{"model": "contrastive image-text model", "dataset": "regions of photos with short descriptions (Visual Genome)", "train_examples": 203450, "image_size": 48, "crop_scale_min": 0.7, "horizontal_flip": true, "color_jitter": 0.1, "tokenizer": "word", "vocab_size": 6471, "loss": "softmax", "embed_dim": 256, "encoder_arch": "wide_resnet", "encoder_norm": "batchnorm", "encoder_activation": "relu", "encoder_depths": [2, 4, 2], "encoder_kernel_size": 3, "encoder_stem": "deep", "encoder_avg_pool_shortcut": false, "encoder_widths": [160, 240, 352], "text_encoder_causal": false, "text_encoder_width": 256, "text_encoder_layers": 6, "text_encoder_norm": "rmsnorm", "text_encoder_norm_position": "pre", "text_encoder_activation": "gelu_tanh", "text_encoder_mlp_ratio": 4, "text_encoder_head_dim": 32, "text_encoder_fused_qkv": true, "text_encoder_bias": "none", "text_encoder_qk_norm": true, "text_encoder_parallel_block": true, "text_encoder_dropout": 0.05, "text_encoder_inner_norm": false, "text_encoder_positions": "learned", "init": "trunc_normal_002", "residual_init": "zero_last", "optimizer": "soap", "beta2": 0.999, "lr": 0.0032, "beta1": 0.9, "shampoo_beta": 0.999, "eps": 1e-08, "precondition_frequency": 32, "max_precond_dim": 1024, "one_sided": false, "adamw_lr_other_params": 0.00075, "cautious_weight_decay": true, "ema_decay": 0.995, "steps": 7400, "batch_size": 128, "epochs": 4.7, "lr_schedule": "linear", "final_lr_fraction": 0.1, "warmup_steps": 370, "weight_decay": 0.1, "adamw_weight_decay_other_params": 0}
Rows from block 2 of the image encoder of a small contrastive image-text model, named by matrix and row number. Rows with one number belong to one channel. Each number is 128 + 32 x the weight over its row's rms, rounded and kept within 0 to 255. All counts start at 0. Numbers have three digits each.
After each channel's rows are labels from the 100 images, of 14976, where the channel reaches its highest value: "place" is the part of the image that holds the peak. Only what is clearly more common there than usual is listed. The data: regions of photos with short descriptions (Visual Genome). In brackets: how many of the 100.
# convs0: first 3x3 conv, stride 2 (encoder.blocks.2.convs.0.weight, 240x160x3x3, each kernel summed), inputs 0-159
# convs1: second 3x3 conv (encoder.blocks.2.convs.1.weight, 240x240x3x3, transposed, each kernel summed), outputs 0-119

convs0.78:130108118065086102133110070128150081160127146122115136158114115060131067163136123132086145151086140131146126090158046131078141158129120079125099123167132116183221111099118119139102133096112104171127163136122161131171148102087233078105119105170122073116101132133121075118140126124072134103148142110095144123167087182220203124109100121113211186167140127141102137136127136121100141187121122154165171183143117094132129118126162134150118152163143156117102054136139102134100118137103134
convs1.78:098191140145153144118123060134147114063122165101155087119089117117231141126098148082109168142128160150129096153132071145079144120105115154190123095173161150165099113089147072140159118117135100090147149119148125140114111151190166161146109106098153066133138074162108111022136140124149156094091096110110158088088200150132138154137080071054107170182168091147163110
place: top centre (33)

convs0.104:113128115111115147255124137198220108118098163115119190104115106087105181122101124179137086096065146133146120137120151157131140137186086146076149141103121104137173135121132157095115131119133126098098113163072140126173086118150152076113093104105089111114142157083195180112109136215119148158195145158104143104119136144180084078091127086143131151125151130066138094113098159124109143096153109170144136170136127107155120135142122075200080143148094107124145158125115130136105163132148124
convs1.104:078170135071120114134153125164096149124166169221132106151158119127151100156075143143073183133115143101081140124113172089148126131085098092205138110076148092154153151095172138179100093106143136173110142124148104110144142162140120081130111139139119118102128217076150145082133120170054091120136157083150193135152106126174152145166112126070109080141138163101173151
place: bottom centre (40)

convs0.234:058138117075121090109118116084138149139118115165118157101124092098155135149146138059113139128110122132154207085116086136098120132072134154165116102126119085169126151120095093157164223108095119094055095131100100099069086109120111123123175170139135177151153122099138113154102160100134156177146116179125136168056122116181087135151163085199152099127137128062162089178114159112075118140176069091138153153134112157048158150143156124150181139118074144122102161121113135082116125101124090
convs1.234:105135059142092098092157131105160093191117121083100149169119138169132169137117143086123136065165105154150134152144098054107138098140068089096184082128116164066112142160175122061090105137147158151115077150128147214113145084075113112141096074176072137141134167163083152116169092157147111111083164130147067129177090104146155102142163093168160113143139122199116115
place: top centre (29)

convs0.218:096174149109165105121104098184098131133116129121118100107130158100063099109111064112106133048146190107112114128229141133155180111141125116171168083107078065127204184102134107068080147124163151108112130129107181146116135158086145160127107124059123127091103132126159138124150133101128106095138140147198121074155099111150152103056144138080115125111135156159072134112084113143109100123098147130104140181098180151160140102095095075198082151086180145134097113128103139137112107141081125
convs1.218:106119094131136156130189156165129110160085094180030130133106089088119075127140120119112085198088139147120113071043146108180124164105114130136127177061160138113131142151105090133115146130118128118128147156149151140156088135116161073120059106115122114092118166149083135147169105125121151178122137120081129129104083127178121167175050143151151147192138079133150154
place: bottom right (28)

convs0.181:152211118118146141115064120141123127093144138139123105140113100115084159118101071086098132128094162144168124097124129132080095060111132177183110082135071158119199125144091090115096091090151096146140127114134128123159090147107219161113114158146070224117140112080093119157171172149135140145117110104181127142134145080114182100176097123182189167150122151138113115135112120131170136148093087136083087165192139145179143120121127092092100130157177114084117181148084178108138120123132072
convs1.181:161151110156157088151124091041166063087105147065126061074205113106143158111150153158126062146161124154162128123191175095120144181095116166108175110128131169161103067223150101114109101112084129127137117145164130130136153129128205113109093162109144180084143117143091105100110157130166192094117147129115124109152104110131138137149082152167075087138159112113108128
place: top centre (35)

convs0.29:114188127105144169176116131122207144194112102138165133144140118119137122130166027147174149133128101157155170133118152082134144096155145095123140151150092080103131105115139103086106077172133115118106167122125108110142126166193134111105097105160131115128082083102082091114131097165133145085112091121134150128158103051111171148063151056080111101154115113098153148139087079115087100098126148127141175177147111186153117091170183127120095129132111134124212209184089117130140132083079137
convs1.29:117123055168163104118095162086162200134164162108168160124074112168121158116122172131128108131091170132121139149135069096072154105192090096161127116083153101104103110134116155194076122106166147173164090150118173101129138125097153109203124126134145166120128157163129138097168158193127130154118093114133087158168130100120163078129197124161126086154143051155110169
place: bottom left (29)

convs0.232:165115101132124091160149141109137146108152112086131148080132113122129163127156180087098094083134164149114104152133163180144160194096145137144110142181114105147116157139102144186053128118141150113246119146080230108069088149070120160109076076138122161133080111075072120127159170131176157174119138117156136106122138125087099137119182102148099105147149146128157102167123088085168052156125148149141162139151066154106146158137125150116112099114155086177094116104126091093153138148093095
convs1.232:129188167115106182084097113149131073137075112118075138097087160139123149099168107177144129116100125116149140129137153111163119158123129145133185073079099054084135168153117187112174150197121117118120112146106130082146096137113162095152106142119123166179112153140130187178105132100121100189086079055141104080124135093131112102144075130093151102136237174136150096
place: top centre (38)

convs0.75:148146106158105085074089089130154067105113135119173160116143125047121189124129142092156083178180124127153078187075150099094120174157154094202181128167150163089203143104134088124116084112121145109129096119121154175137143087139102125108122192109111087104136169186124083118162142106110153148066129124113144132160105149148132133052151171116126115083160049075146168105130128097113133086145179100192124186123123133115113157101154103128164120145125091143118095111135149165109122146190149
convs1.75:141199113113170138169095117143124160174179143068104187101098146065135119131113115122085097154136157118120110150163134083067101103123096060091151085175070192140122114111145082125109132121078150100120108171152078152115058167201136131093109098121144141108108087140157107148138161104129162087082121149121142135144124125165170110090094141105098105136102176152170157
place: top centre (38)

convs0.82:196126080142142145133117105059131125149126125170140119182124143139113129110085082079088158081165090157116094141121189154085108122169177091171080113150112141131198178146053074181066135123153161125141133091092159125102122166145064173135156102167139119153158139108119108146116127178137121149135131161129154097130157092136170084137117146121222134163131128143156163211213108129109132095158108153115118086129129156139130137186129157102077198144149116141167128114113116099123138062143150
convs1.82:140118115184159136117148113123136084145182130144113160105129144128150161139197192168132151139172160083105097129141114140072139105089108193109144122169097125194130156127150130092131124127095121185146131096161147089149169132136135117077145149203122114112133123177114102103152159104187134133169127147121142163104159080183154102158095218106134150161148126070161158
place: centre (27)

convs0.175:095106158181149139151107164139088135117097156124163076107115119058126099143084133153116108140179108134110139135095092139149124161097137145083131118132155125109242023133144137118146172121148059118138146122059156124131162150113132106034097080131080105134114172170144124164168097143095160043133127084158158116145202150144127115150150151071098129146144132159142135177120120145114114118164101072169133107146141105143132080061119131155118133154134146170140080161107073173115134168166111
convs1.175:095191156116219140195097110155093116104094076080036093102125080146177098108138117119126092104146135144090150065120081069105095170084166137168153118153145167152082122076127124103107119093111146074129180136099186093105090121158147158160090148119128050131166129132135134112164097126105187142128120180132102102127146119117136145143108086120147120126103131115192083
place: top centre (29)

convs0.127:131144100163112169238093161106092161152121113129139186101161113131141126125089140177084092156087131111175147128163053058126126148113134107089198109152153143127111096139126181131153092149139205068159120111079186194103067127125125090120149114103110076087147135065151151141131141135128123088184141121134184127106140111077112138150148113102106126134156130134134132060159096137112123085172065131097102127103119131120110103124128101090133094084083045116139130139115079138185129157170130
convs1.127:121141141112148116079115170114074077140136092212164076115129103122121081138117145099168125079139130151154148115097149141143092119136124068141128140127107127160090197054134089130107163183046127110130107149170131090077089138149132097162082170088112136098161154137076111159135138210162095117128184107158086121122110122117128133104113090092152180089112166162048179
place: bottom centre (31)

convs0.189:116163014124109127078116131107099102121121108105117151122127137116135148075088117136130151125120138103162090135114108141065089077137132154135126112125162130156106146219087099094102166100093179119152138102145113156095155104134118139093097170113106197097098170107115149106134109088100123076113120164131166087091136110101109118130123067115166127126089155128129144209088108168153098122142146171155153130062077123110090139133169142145108104124104174131090136122192163143144065014152206
convs1.189:109086095162145108164095147062117120164108113132144111175088142121116106124090134088143164116100158089121100155064152172147074126091143144097101082117118093105105163181132161157090155118105103150167096121146089119101170165115146159126136125114132089122159113190073104159148126126116139149115175153107084126143115132169067170129156184157114143069163174125077115
place: middle right (29)

convs0.80:169132062162126130104112182156114100152124155102145143123111147133188154135118084151109072192068133135142111171157160124101116138138237107184142150113089107123125151123139096120062106116100139060091116099117149159148152126134065124153090124084142132090159146133116106128133125083128127190063128104122127131145128127129090128153083095098081166149127123048162138128120078109119122149114148172121143131147133167181166122155204080081107105158091182117127109133077083135161095071085206
convs1.80:151072125118107134121148139141129179107176122148177159196127121123115146128134159114093102138127165089092102104173132161115133114094103130075096117138138091058141174105141152086076084136141177121161144143110156169042103128117120112078150108124171148147147139166131102106148205131129048136159107109160088163182165102090090176119118134031100085122114106101153132
place: bottom left (35)

convs0.196:119123106091181140134111130117161107119124152145177104163140166098098120145113102137080127127122140084111072193147056136123108077068130149173150125159143127141166109097157086093096106193088113143125128137071124078081159135090150133123120134126106134173159151185108115079148101086135149168101144144133063125143068164156096106108152137136103111128162081115101112129106057164116084090098089141149114090098134175197105063149187152103149133137118108115142095097135237101145158091172055
convs1.196:142086095128136162112116093077151146136119097100047129106145135149118094159133119107118079155136113160148141125175067167177092089109118142114146069126036078103109125120167094133117132143126128109162124131062116189111122130112095177120124085191097131151074079104157171113129082097142089189070076096073105136116145094155100055104116151163179143076146152149145080
place: bottom centre (41)

convs0.47:098181135123111138160094087117063147089125135128176133179113129140126118084152198108091097108077097121088147196181117138181144128089084107102148116143169118120178087099153138100098080161125144078154086181119143133106080082146100122140165152127142108165099116069153151135158120134152107059152066138113108092127151096079176148127161102111116067129121181126140086141113125130170070114103112105171081176151106149125106108153129174146050098116142128097226141103124167158145129170121079
convs1.47:071170073146070072134141129097135123129050180156107123134118122147148094120177154162082117144131115112147133162145128150135138128080122161150128114123133111138188120106159134058110176149096123101148123144113106090138163115106166128122085089137135192112135171127104099103119105103125171154137149131067175095115089152187116109151156147114083104127111082116145166
place: top centre (27)

convs0.18:056188089195135155075096122105183116074093086106107135096107097081125166082143101110064122126118120172087115177108109109160118109120078181166069150124130089126159173132162095119075126111151117108060108162141120124088105128109196111072132088153149151120105081111126130107162159115116088076142145099165195084134082170167094111149151109096169133150125166104144133107155093159125109160111093121107138084157114243179127137119084127123096126158113161119124135140094157150148126133128086
convs1.18:081055052144169190121166102118174101088163110081091116118099165166174176118093110140102047105128084134184170141140112095105131103185170109134150092149103147139116124164161154079151144098112137164121156127106131125165069146094119134137070183168187156110148148130126151140159168154170135166082156137084091142083126152148152068098113134137103188125105135097150119
place: centre (28)

convs0.99:131141116141050090125101090120115119143146111155231162109134134118096138130085114115116116120138148141166117113136113132143181114101091112090138063127169134138115154134108044191117103107104097105105167088106196148069103124095121133071101155097162158181129211105129141121103138124101137164126120138106151128142119131175187146120238133113148129087134096166141131103122132202074095146082130122151150106139122165090135122162146135221142082106099106174138055116109104098138151106087108
convs1.99:152102119128162085114172135188111143155109186089138150110101149122158155118192094123132154079129081142097114171087167132154125136131132108126167143144145133145125109113149107142117086223178151118086123112063144144154133088161118156117141064154152194179132146147166152164097148166129159087097182085137139168116172134158126110144173126136094068162133103183105119
place: bottom centre (35)

convs0.119:121133130066120167122134151232156183143126063107126097143098129044158150136155148071169169044101173138130198108094133104117125124170086114082111141179134099135094183152144147119208119139064126092121096110115140135153132126126139145120139158138141185121081133126141084113146154243076117106142084125089152123126122171135115166112102145160117178174098141154114136142126090133145107169100136099156107104094171153137094129159118187107112153091127151091122103186109151097121126131136166
convs1.119:092081052154128100153090161129108184148148123117163133171107093169111130099091126160088121117138120174119074100085139061124115091172123141115176110132158130086095143134160159100103129100118063148116175154171159139100085126073097123119111115075109132126115157089126128109090141163141162106119156134094125073077146092101125143088180115093105126106090128153146107
place: centre (28)

convs0.239:125109116187128095157098067157097139088130130075064123120156171145080099085105188136093107093145154081105118118133095082135157136106115119141137108117098094134118233130162123110199123077092170130179125096176110158175114091104112129114123101076148097119055140106095131140084189129111048188150159127100115130132105141137148167146092147146127139118124109094122096063113121115127123124106124145076150110163110161168147090177154141125076156155090090085187115097147144160066133174087091
convs1.239:130119132081117080115124149126112078151127120132143156089121088124137114141129127119091146124132219124182139102086186156165199094183138164104097072165078106093169149126118109133139147161177145136111124148189146058183183148122082136158162113134185156112123197068130123116109173125138123106114152066055128120143137118107139081075111144135145157173131128129117143
place: bottom right (28)

convs0.223:102164166139092126188078120102082105069075099113173078125091104125141119071093105112106118144096138099108089137127115163118133112146156119092142101156117081136146146118182204101150158063123121137155160164091187112132081076073153082122041150099152146082183074169126124098185178105129086119106135165104165091106129112137091148138138123128136171156146134085139102078105163116148113100142105126140118191140125140182132120121118149198166147179042090127117140162142149158082115166100126
convs1.223:085146144165067127124114145138108111159105179156135109159098117077183165132137139199132111149130099177121167131156139100182118129089101122171161124097138118135165132176165121117136149172138145143078128146050111071146089146091088079147084143095130124194094128147134110159077152082119099163084139154146080132106062152095100105121139147112147148124218153093143150
place: top centre (40)

convs0.136:099072139111169089119170087124114175130198098157148127142100139108125061117126143102111094152137148119114151117153128148168195104121135144173144132141091133078113131052138100183180090127151074048111159137126065111098133147146059156144103095161114151115131204118141199150128158124099152074146068111105141113158100148188073147108178094151140041117132088123105120125138098109104129135151117075115135053152137177122163135140143096122133142119165150143104062104154131142087073096108120
convs1.136:095136132123117158151148093144067136118074182108121057105086181126139171163161156162149121154175171151115131105131108102134104112099099118105162155129134157097119119092162151094158105091121177127089090108182093142201121184146128161115120118105131143111187096153106165095135153124200086081093155066121114184116155118138166100094073174152046082112089087099111108
place: bottom centre (33)

convs0.162:142129093105091153241138112149168156130090151124154170085176201115095138144094161108108054178139112122110112111127106097102147114107121145147120149163132096068107139090128132151129140093136103123078112197109108166179144073148119112155122148113106134128116120132110109119135106081145109097129120118146143046240117186123138121125136145133167115077079120153083133113134102098145106170131123144109121134113142144138133124189188128122104154065070157156110213118068092126124166056151165
convs1.162:110098133140103193150121137112091133105191084185185114110138093115150074141087119117113081158153106134136174152149119118094133086131128135077141046087080120074150153073046161077107126113138140083155132201137102135150102121121121127071079131100170106122164214085125172125143165171119076159109102160142170142103115136155153132037130095091203078093112080133142087
place: bottom centre (37)

convs0.126:137102099103091118133123121159174116099180084131133079118095189121142167116079144128118111130133117140072139125167136187092190128128074152117075156105088112143110132159131108115154182147049140118063124106127204082140106105130094070087104134128075144110118122116128179098109137108133133092128191131123104147106150136126035094138136096098121128143156162157145119101163089089161126165113092167103070137113251135140152156136133124117078099109139101182085172061159100132100136133171114
convs1.126:143127097154093175088102098116130117125104169130139176098151150134125184150094071104147089059135163125136079061131118145119128119164123121111108109091088086142164121119141119131119115137139112161177133090175148108128122100080140116145074088137120128067159107124123167094147138120040115110150140116147226158090107110128082097147126132071094122133098105129140104
place: bottom left (30)

convs0.49:119143069157148143091130146105157096147078121132132144095110151197185135114184166141156138147121126090170124115173080093078132122157100142146129149103178108132111096120055101117170174140194114094124084077102129114112107113109128097108163105106128152111115144086134112144111127169087065068122136149112118127073145118175121113174092058076097133100091154192157189132105119133057161110112138166083115122097092162158139101108151070137130096150139137123110138135171220132149155074200176
convs1.49:110102117162108121070100101085173082098170038103144106173168132095141100127100193087132138139143121114166120188156112183059088049148150135132062101152113140140121133162120129127098142121116176134086117103118152115102150175130129167074097150151074115096149112143135093098195115124127113110185101155090130085120146089095124155146076109154079118123082087144117168
place: middle right (27)

convs0.207:106086064102094130123147067104177131164153196196101177052099154130126078098116103122101072189129142101096162167113155128143067086161136089138159119150139109144123097120130111143174159092165134141159126153096165124120036149153107153095140133161147146146145117191156113140094109109136139142122102138102075113086122099085128092128094081161113146077126157063090114137111111119116086124157129109103105155170092109121131156141157136103110148212095152098060186080092159196121124129168142
convs1.207:171121200130122102096148142069152130155146117152159109130195157077123134191106136138163122154171113116159139140198102118166112053149078155162145086167082123170115093117170098152163038060145104139133105178135112151120138142134073102179103087154082107135155061171130126185139073107146119159111087167105086132139074104109183125169118176086103154169095129141119083
place: top centre (30)

convs0.163:163154148157129165147127208178129140110153127102127083107179103072117154133129087211091125155088123178110087128117152065111083132127105166033200128059141108104096148121052138136137139097092135114139142146111168142092147179125081122082110092162146081099096121135139104142154136132113193145097107115130173112093164141159192125126160111108141108126123132109094143143114092133116080086169162121131146077099091133129155136108108161135112159147162080111127220103129098148068071173117150
convs1.163:212092094105124123142133160211183113114133108077178056140144134171172167145075191153183052114120071107152184078112190125100152108131132084146116140133090088102154068106139145168106164119104085139103187090138165109147100148171141104147091109165109140099158129161145129115107192151150111128096196102193155108198147145094099142170166085138128099072170194125114145
place: bottom centre (37); bottom right (29)

convs0.131:179114107093138143170085083070101108121108161093098171128116164134115103130135084201184134161121107124157128096161128182101147120191137138123153111104104111145155091120138160216169137106141197072119134098089132104197082096163046104077060125147095132151126080149150115100128052163128093179129142089146180131085148123166104105112101167108146178106145158098083105091138196132162138123137113153116088125142139109075172140113151153115099141109159141113148112098137076152087144103127080
convs1.131:117134187088130145121128136133082092138158161157154149158130146091137104189149196141155166122097128138083100194122094114129119139148114056148141131138079082135144168077133136155112168061071121108098133132123118111146175131099101091183134121140109093105105098092111165087141154150061177107126104084119196116087126112107158135124122086077096127140140182103136177
place: bottom centre (34)

convs0.166:131108173084136191143132087132146076124105152126126167141122195106104116149094154098102112124116113134068097160117022139130133096165192152107129140112111147078085102136163103112104171187140088139092079177036115077170119106162160138162098126122147175150099132181136127073133117166097165063111149123091153091152109134200119125098164140128166116151063130096113074135123150099119155086130117146173072110147119121122112180130160165090087110108164143152150069087078121124133119105153111
convs1.166:073150143175135124131184108104124100126161139129037157146129106105142081206129102122162130105152099089136107094105100081168075083056183115139134094111155123126134128128139188172116202071148151144101166120111117147128070108141136157083103106141113141169075160045165146090175145147112164097137111181094173124149132107135111132130088153123125149120138113068164164
place: bottom centre (29)

convs0.143:198136102119119105170093140122091137176154143147120145141081085154090110117107130207155083128117127132093098126158112123106046111188107124108135136105119107101159101080094135128154110078142141091114165137104125127101133072203102099114111140095078116217186103127090137092083160053109118138134075147147137184136178138183057076102185103120144079125152108083169106119131087195162088121128157124114111140130093114121147126111102124178158101147101106171093191123127143171112101137156109
convs1.143:157083176118117101134056131176122161142143176141116098162104161179148144139106115134107128085105093125122148114153139127126133118138083113133187131071057087121115111093124113162090109141134135118141102061101081148099110105129103119092123134158113137079122108097169136136102097149125033123185195155130173151147091133186121158164110124047179101142130201103131080
place: bottom centre (31)

convs0.210:123117145085135093167110126158118115085155161133177153104070163147075118130134139120185161136128145121149117070134133149087101160118157147175131134090074127133137089130147102181176107139095166182145206192078093143131064163109134147116088123142097092126126165195174149109083133111084112108155117122080124164133141098139094119142179149206183111133140124109129107161104121117105116058140102149185073150149135051126118134132097154151173207135171115148132161131096179139039096142126124
convs1.210:097139120125091062109142142154097116137061165071059142151109083133123183184198129081153129091144127186126071156146114132170180078115085104148088066145137168112126126115125092159142185095142126074128132058104148112121135137131155130078114119147117066154055082155087114109099104136172172125105132075159168148153086132135128147130128104077110152111127170174162076
place: top centre (36)

convs0.233:137121117107184132142102110049088147154105095140117216128079105132091137148103127111128109116119106140166125123156136087117164124178080122073126127106120159159099077107173123125114130133121141194167046167105072122082162083132092094159154121167086075178081131145157146114137100065162130156097087143146090161048149100103098122080085136087134145122144095119134171168110119141124124161106088105154091246119144128149136098124111113124100159143167137128170121096090114108180161172148091
convs1.233:135091120136070156100126105062072144130042096151057147151079064137111160161089139172131102139145106078173113141123163159107128152121140149121103127132126130207130179142104123148115170066127136148168104174083140071135128121128114119154183097122155106079063118107140138161145064158147120140113110156157125107123117174120158195081117073078118127104152089110124122
place: centre (28)

convs0.67:051118124063176120101142147140113148109058069134168124145099098091179133159162142104096123098170140083130170124100194206102071137140113135153064122153115144116096138118139124111121105157097155125255152159130087134108119184120138071080135086127162113157142147092181116163109153180123109123123171090118109148169101129147166115149148132157111114164133143104155069157140099099113133116128092092113098138097086177153126159145131107095240154099117124130111111160098161152141111097140115
convs1.67:131081124146133117109098176154089108164174182139112110166155131146097111170162140101131106068177103123072092098092132128160107140156120106126125122126128136173125172150156155153141194155072069139098154112130100162058154128140089113065108180134083153070170091129183150120173148176149153049152110119170133121148110099132156131194062103091101180141062152120118091
place: top centre (31)