{"train_examples": 203450, "encoder_norm": "batchnorm", "text_encoder_causal": false, "text_encoder_norm_position": "pre", "text_encoder_head_dim": 32, "beta2": 0.999, "lr": 0.0032, "weight_decay": 0.1}
Rows from block 4 of the image encoder of a small contrastive image-text model, named by matrix and row number. Rows with one number belong to one channel. Each number is 128 + 24 x the weight over its row's rms, rounded and kept within 0 to 255. All counts start at 0. Numbers have three digits each.
After each channel's rows are labels from the 100 images, of 14976, where the channel reaches its highest value: "top examples" is what is common among them. Only what is clearly more common there than usual is listed. The data: regions of photos with short descriptions (Visual Genome). In brackets: how many of the 100, against the usual share in percent.
# convs0: first 3x3 conv (encoder.blocks.4.convs.0.weight, 240x240x3x3, each kernel summed), inputs 0-119
# convs1: second 3x3 conv (encoder.blocks.4.convs.1.weight, 240x240x3x3, transposed, each kernel summed), outputs 0-119

convs0.126:135118156135117162115128153139124127168118104137121163095126110137119109107112123123102116129105119142137137141105157090148108108120116116143151097126105122079092100102192117123146122152153124118124085133142148147139125124139106155095118090091107124106139109101146109106135123144135096162128131096147069116090116148143138158115146151155098122114158135124138099
convs1.126:172112135125120158151129152130149103154133162128121161120097119111103098129143077125113124144126089150133095138115137085115176142139111140135120119134111165096130106128162187137208137129129124129140136136115108108131121159146136136184128121125120132135123100126120083156121155102112128164152139110085089142100129124097110126117142198144109130141088149143136107
top examples: text has "man" (30 vs 8.2)

convs0.16:128115118163106115143121125148154104103103161151152130133160110133110119155110134088114141160107105123081103125104128121108149117151120136147085116121137110146131182135127142122164178108137151134147145158134106089096122110136139124139117134126086156138138126147154114125125107130164121127199145117158107130096113122079149165156121127149108173091102149156157130
convs1.16:107148125150115093115136140147116103138121132092164124143163103107105071147126127126163124114110093097099140155116151157118133133151127112085126132120115094155122173112087120147082145094125118124135125115138114110109087108141125101102121130112136101112108130130121108092135138130104122136148109117109112104112135125139148118135140173133140102150126126123127157
top examples: text has "sign" (35 vs 1.9)

convs0.203:107098152122154110155114138181126114155137112118098136142118110159182115147116158108153137155133139147122123099140131145128148152130150144118123110080108120109123126128120104093107133119123132076071117132139136149165124167126084170122117133094157153054147115144122143132118145136156158128111139134102161152113138139063148142174174121110114163116108118120126121
convs1.203:119143114125148099118123104136068118077168108097111123117119137131154136130120115135139113125126133153141116084122130153163123128101123135140126151130133125095116132127159122161144114127142106085119125133168148107154079134110086110135147108159166149127109137120091104123094130134086165120149124112103128190145071117108122187132089146130128158135128136109127153
top examples: text has "man" (26 vs 8.2)

convs0.76:147121142087126111142110124134135083122131133126113174139113085099128124126088093159126139154122170168127157129120173133151140172140104126144099098121114131128173122106132120134149113069144125140122100153129148135078128139124146144137108111058144165125154138147117141129141092157113113129164137156160114140137107110123114111117094137092136141073140134118142144
convs1.76:159147133159133158107152176155128105094118116130143107121127122085130093135130119111155160153154157136096090123156142104125129135110107160137125145139127122134147173084087164097116124116118099138152136165133181116147143105142138138117114115147127125088131151168151141132099117163118138106179128083148095109130142096114109135076139144082115090076113129148142142
top examples: text has "man" (27 vs 8.2)

convs0.64:144094115141165158130120108129148096124100122146198135107107087095155090123093131138063112134137133131118120125119106120115087158137130116104149098052118134117158109133148118113145126123091142159106125145154124151107132138091136121153111148126124143131139135079088121107103119116129068129107103129165119131118106115146176135097089122094103110116132162109127121
convs1.64:102146134114096126114146091124164133116124159200094107118120101134178144132156116190159133176129161162136157133134152117092128111121127119118141121149124138122148123144128103159123108189111150098111187110159137138127120141135121129130155115151142124115184146131147111129119136149139165132115116132167128137135166143130130110154148148119130154119086114103142111
top examples: text has "man" (36 vs 8.2)

convs0.35:127186135159099119111130128111137124142062145161182139098147142100107135125135149143136115094111145104141163130087121120107105134117160131101092127154095116117111147127111132115149103130112098110123083128180131038087114106087134135162134144114122112098132140138136101108127156171182093102126125128110128097125095096131112139079158119117155160098130161124106152
convs1.35:103107133093104154133120113156115097102107178119148108129151141140132123161154156133174114135091174105120114129149095149121083170098159139139127131143130121180148144119112131109140140150095076133123116108136135109137166149154183094124100108097112147090151133119104081097151160132132128159130130131114094106108096101139137133112153095124144119126076115119128137
top examples: text has "sign" (31 vs 1.9)

convs0.166:135133117113127116177122122122132157134097141124086151139089083147123101140120072128136117119107123102121148167109138108139104177061160138114161145163119079136143097147113109131116121155129107151117156124135135149074148097131114132107142173150145177155148105140143128110159101134141119114150162108081107134116153132112133147111123170111129111139135102112100118
convs1.166:108110153132153084190115106139117135162136105081143130101117137166148103112129071121114149126161140152098152117131109139158135153094143116100156123159123122104105111122131123127126116147088167135129163113153160105101085098140104163146137113139139200152127090148148168156142140102122155119115190098109181055145112105120116134122128183125094140152114122152111114
top examples: text has "man" (27 vs 8.2)

convs0.132:113128121119131127151146096143161102206133139134085137106141162147160118114107186140139095180107127144104143138094085162183153133134139137157095117091151163101153124159113101131127140112086106124079133120148152176182112178140122070137102136108165148133147127144112149084134141101159113130097095116109116132153155121081102132160117134116108138087140123119125144
convs1.132:142091120125129110118129101138130152147156158126108129129149129148098117107123116129125103136091101133112099200110145124131103112143098149201128128121131116183155143129161148135150132110129094102129104114114120109168108103126126140135160134127144165089136092182142120100098148140116147110107119137115113117163108133135101145138111123097105116112123131115115169
top examples: text has "man" (29 vs 8.2)

convs0.209:094097128139189132145089115141110107117090158134124117146117142132170160174119124148110116097147130127115139069166140086137081150123136131121150150171092098114142106143138111121131150142122109108105122147127161134092131110071113138174130124162119158119111129164145123152143137104120153120106139185094131174151110117106126084113150121180134114168136094137124175
convs1.209:117090121157194140101119124157126103088134095158128090131090119101133122147075111123149083109107114140129094097087129130148117149143145120146197136163116082094098143134091152108100180107111111109131136109111137138118126111125093114124148119086135146121118135106108088131150151126114128133080133133113119121101138099117154123142152098182130075128117136093144144
top examples: text has "horse" (30 vs 1.5)

convs0.238:079139107140120135146138142123126116093087125146125164101154146119112158123108149134128069105118113095115151131155111124128102152094123126149129112097142150123140116113078147176070145157171139125087133112127154096150106114135148110094116155111111110130127130092128117101126106131163143132120106119098160130120136145065166107143128156169129159086111095118114109
convs1.238:111110119128134115155142125154102114119143128134151133145101139141124112131103146125129094128185126099089161130100096158105136145174150147105149110135146117103124131137092125161177128093121103107111146112125142088144085119184116126148124168151106162103118107113183126095125135111141137152146141149114122115132124104081160135140128155198108149143110099135150117
top examples: text has "man" (33 vs 8.2)

convs0.73:172146167123152116176141132148116120088091108147172140169127176118084120109141187137165109115132099119112156148115125139127131078150146110165103153103090078132146148098159110148116143125121139113117151126136099112141118144127122152161139151120126109091140088099123144104092128125130121098116125140127155138149140130083120117124132120181168103097125101097088141
convs1.73:164194080141139112152122107183121132136123115139126136120098103134093106143139126107173086125123124134100201123093124248141160105136112120151151136147151131080117142141118114102137120116136118096126094137113087112141139112084129110168106130139106139146131140074078130096158098102121160130132087172104159144162128117156127107111128128145108094110113097140101162
top examples: text has "sign" (26 vs 1.9)

convs0.55:151120134144146139101126131183134120120148135163157083160107150124158093152097174149117093099165110083125110099130179144121132122185158085144107181103113147130145133113137078094107129152078143104129114125136125131108137105096121097143103114100137089164130147075099146090124126128131112149120124090134178101123114131114120071112150087139144140079138144137090114
convs1.55:178164099142123106133128130172112149159122096138130068151099123154100132184147126151157140092148116100113178102107094174126133137135108153154112104150140115132132138170129107156141151147104126119159116129105175127132051096091165114154137058118160093114155160106115116118140116114137129147084141113115128153117162100114118080153100102120161116096121121124142116
top examples: text has "sign" (39 vs 1.9)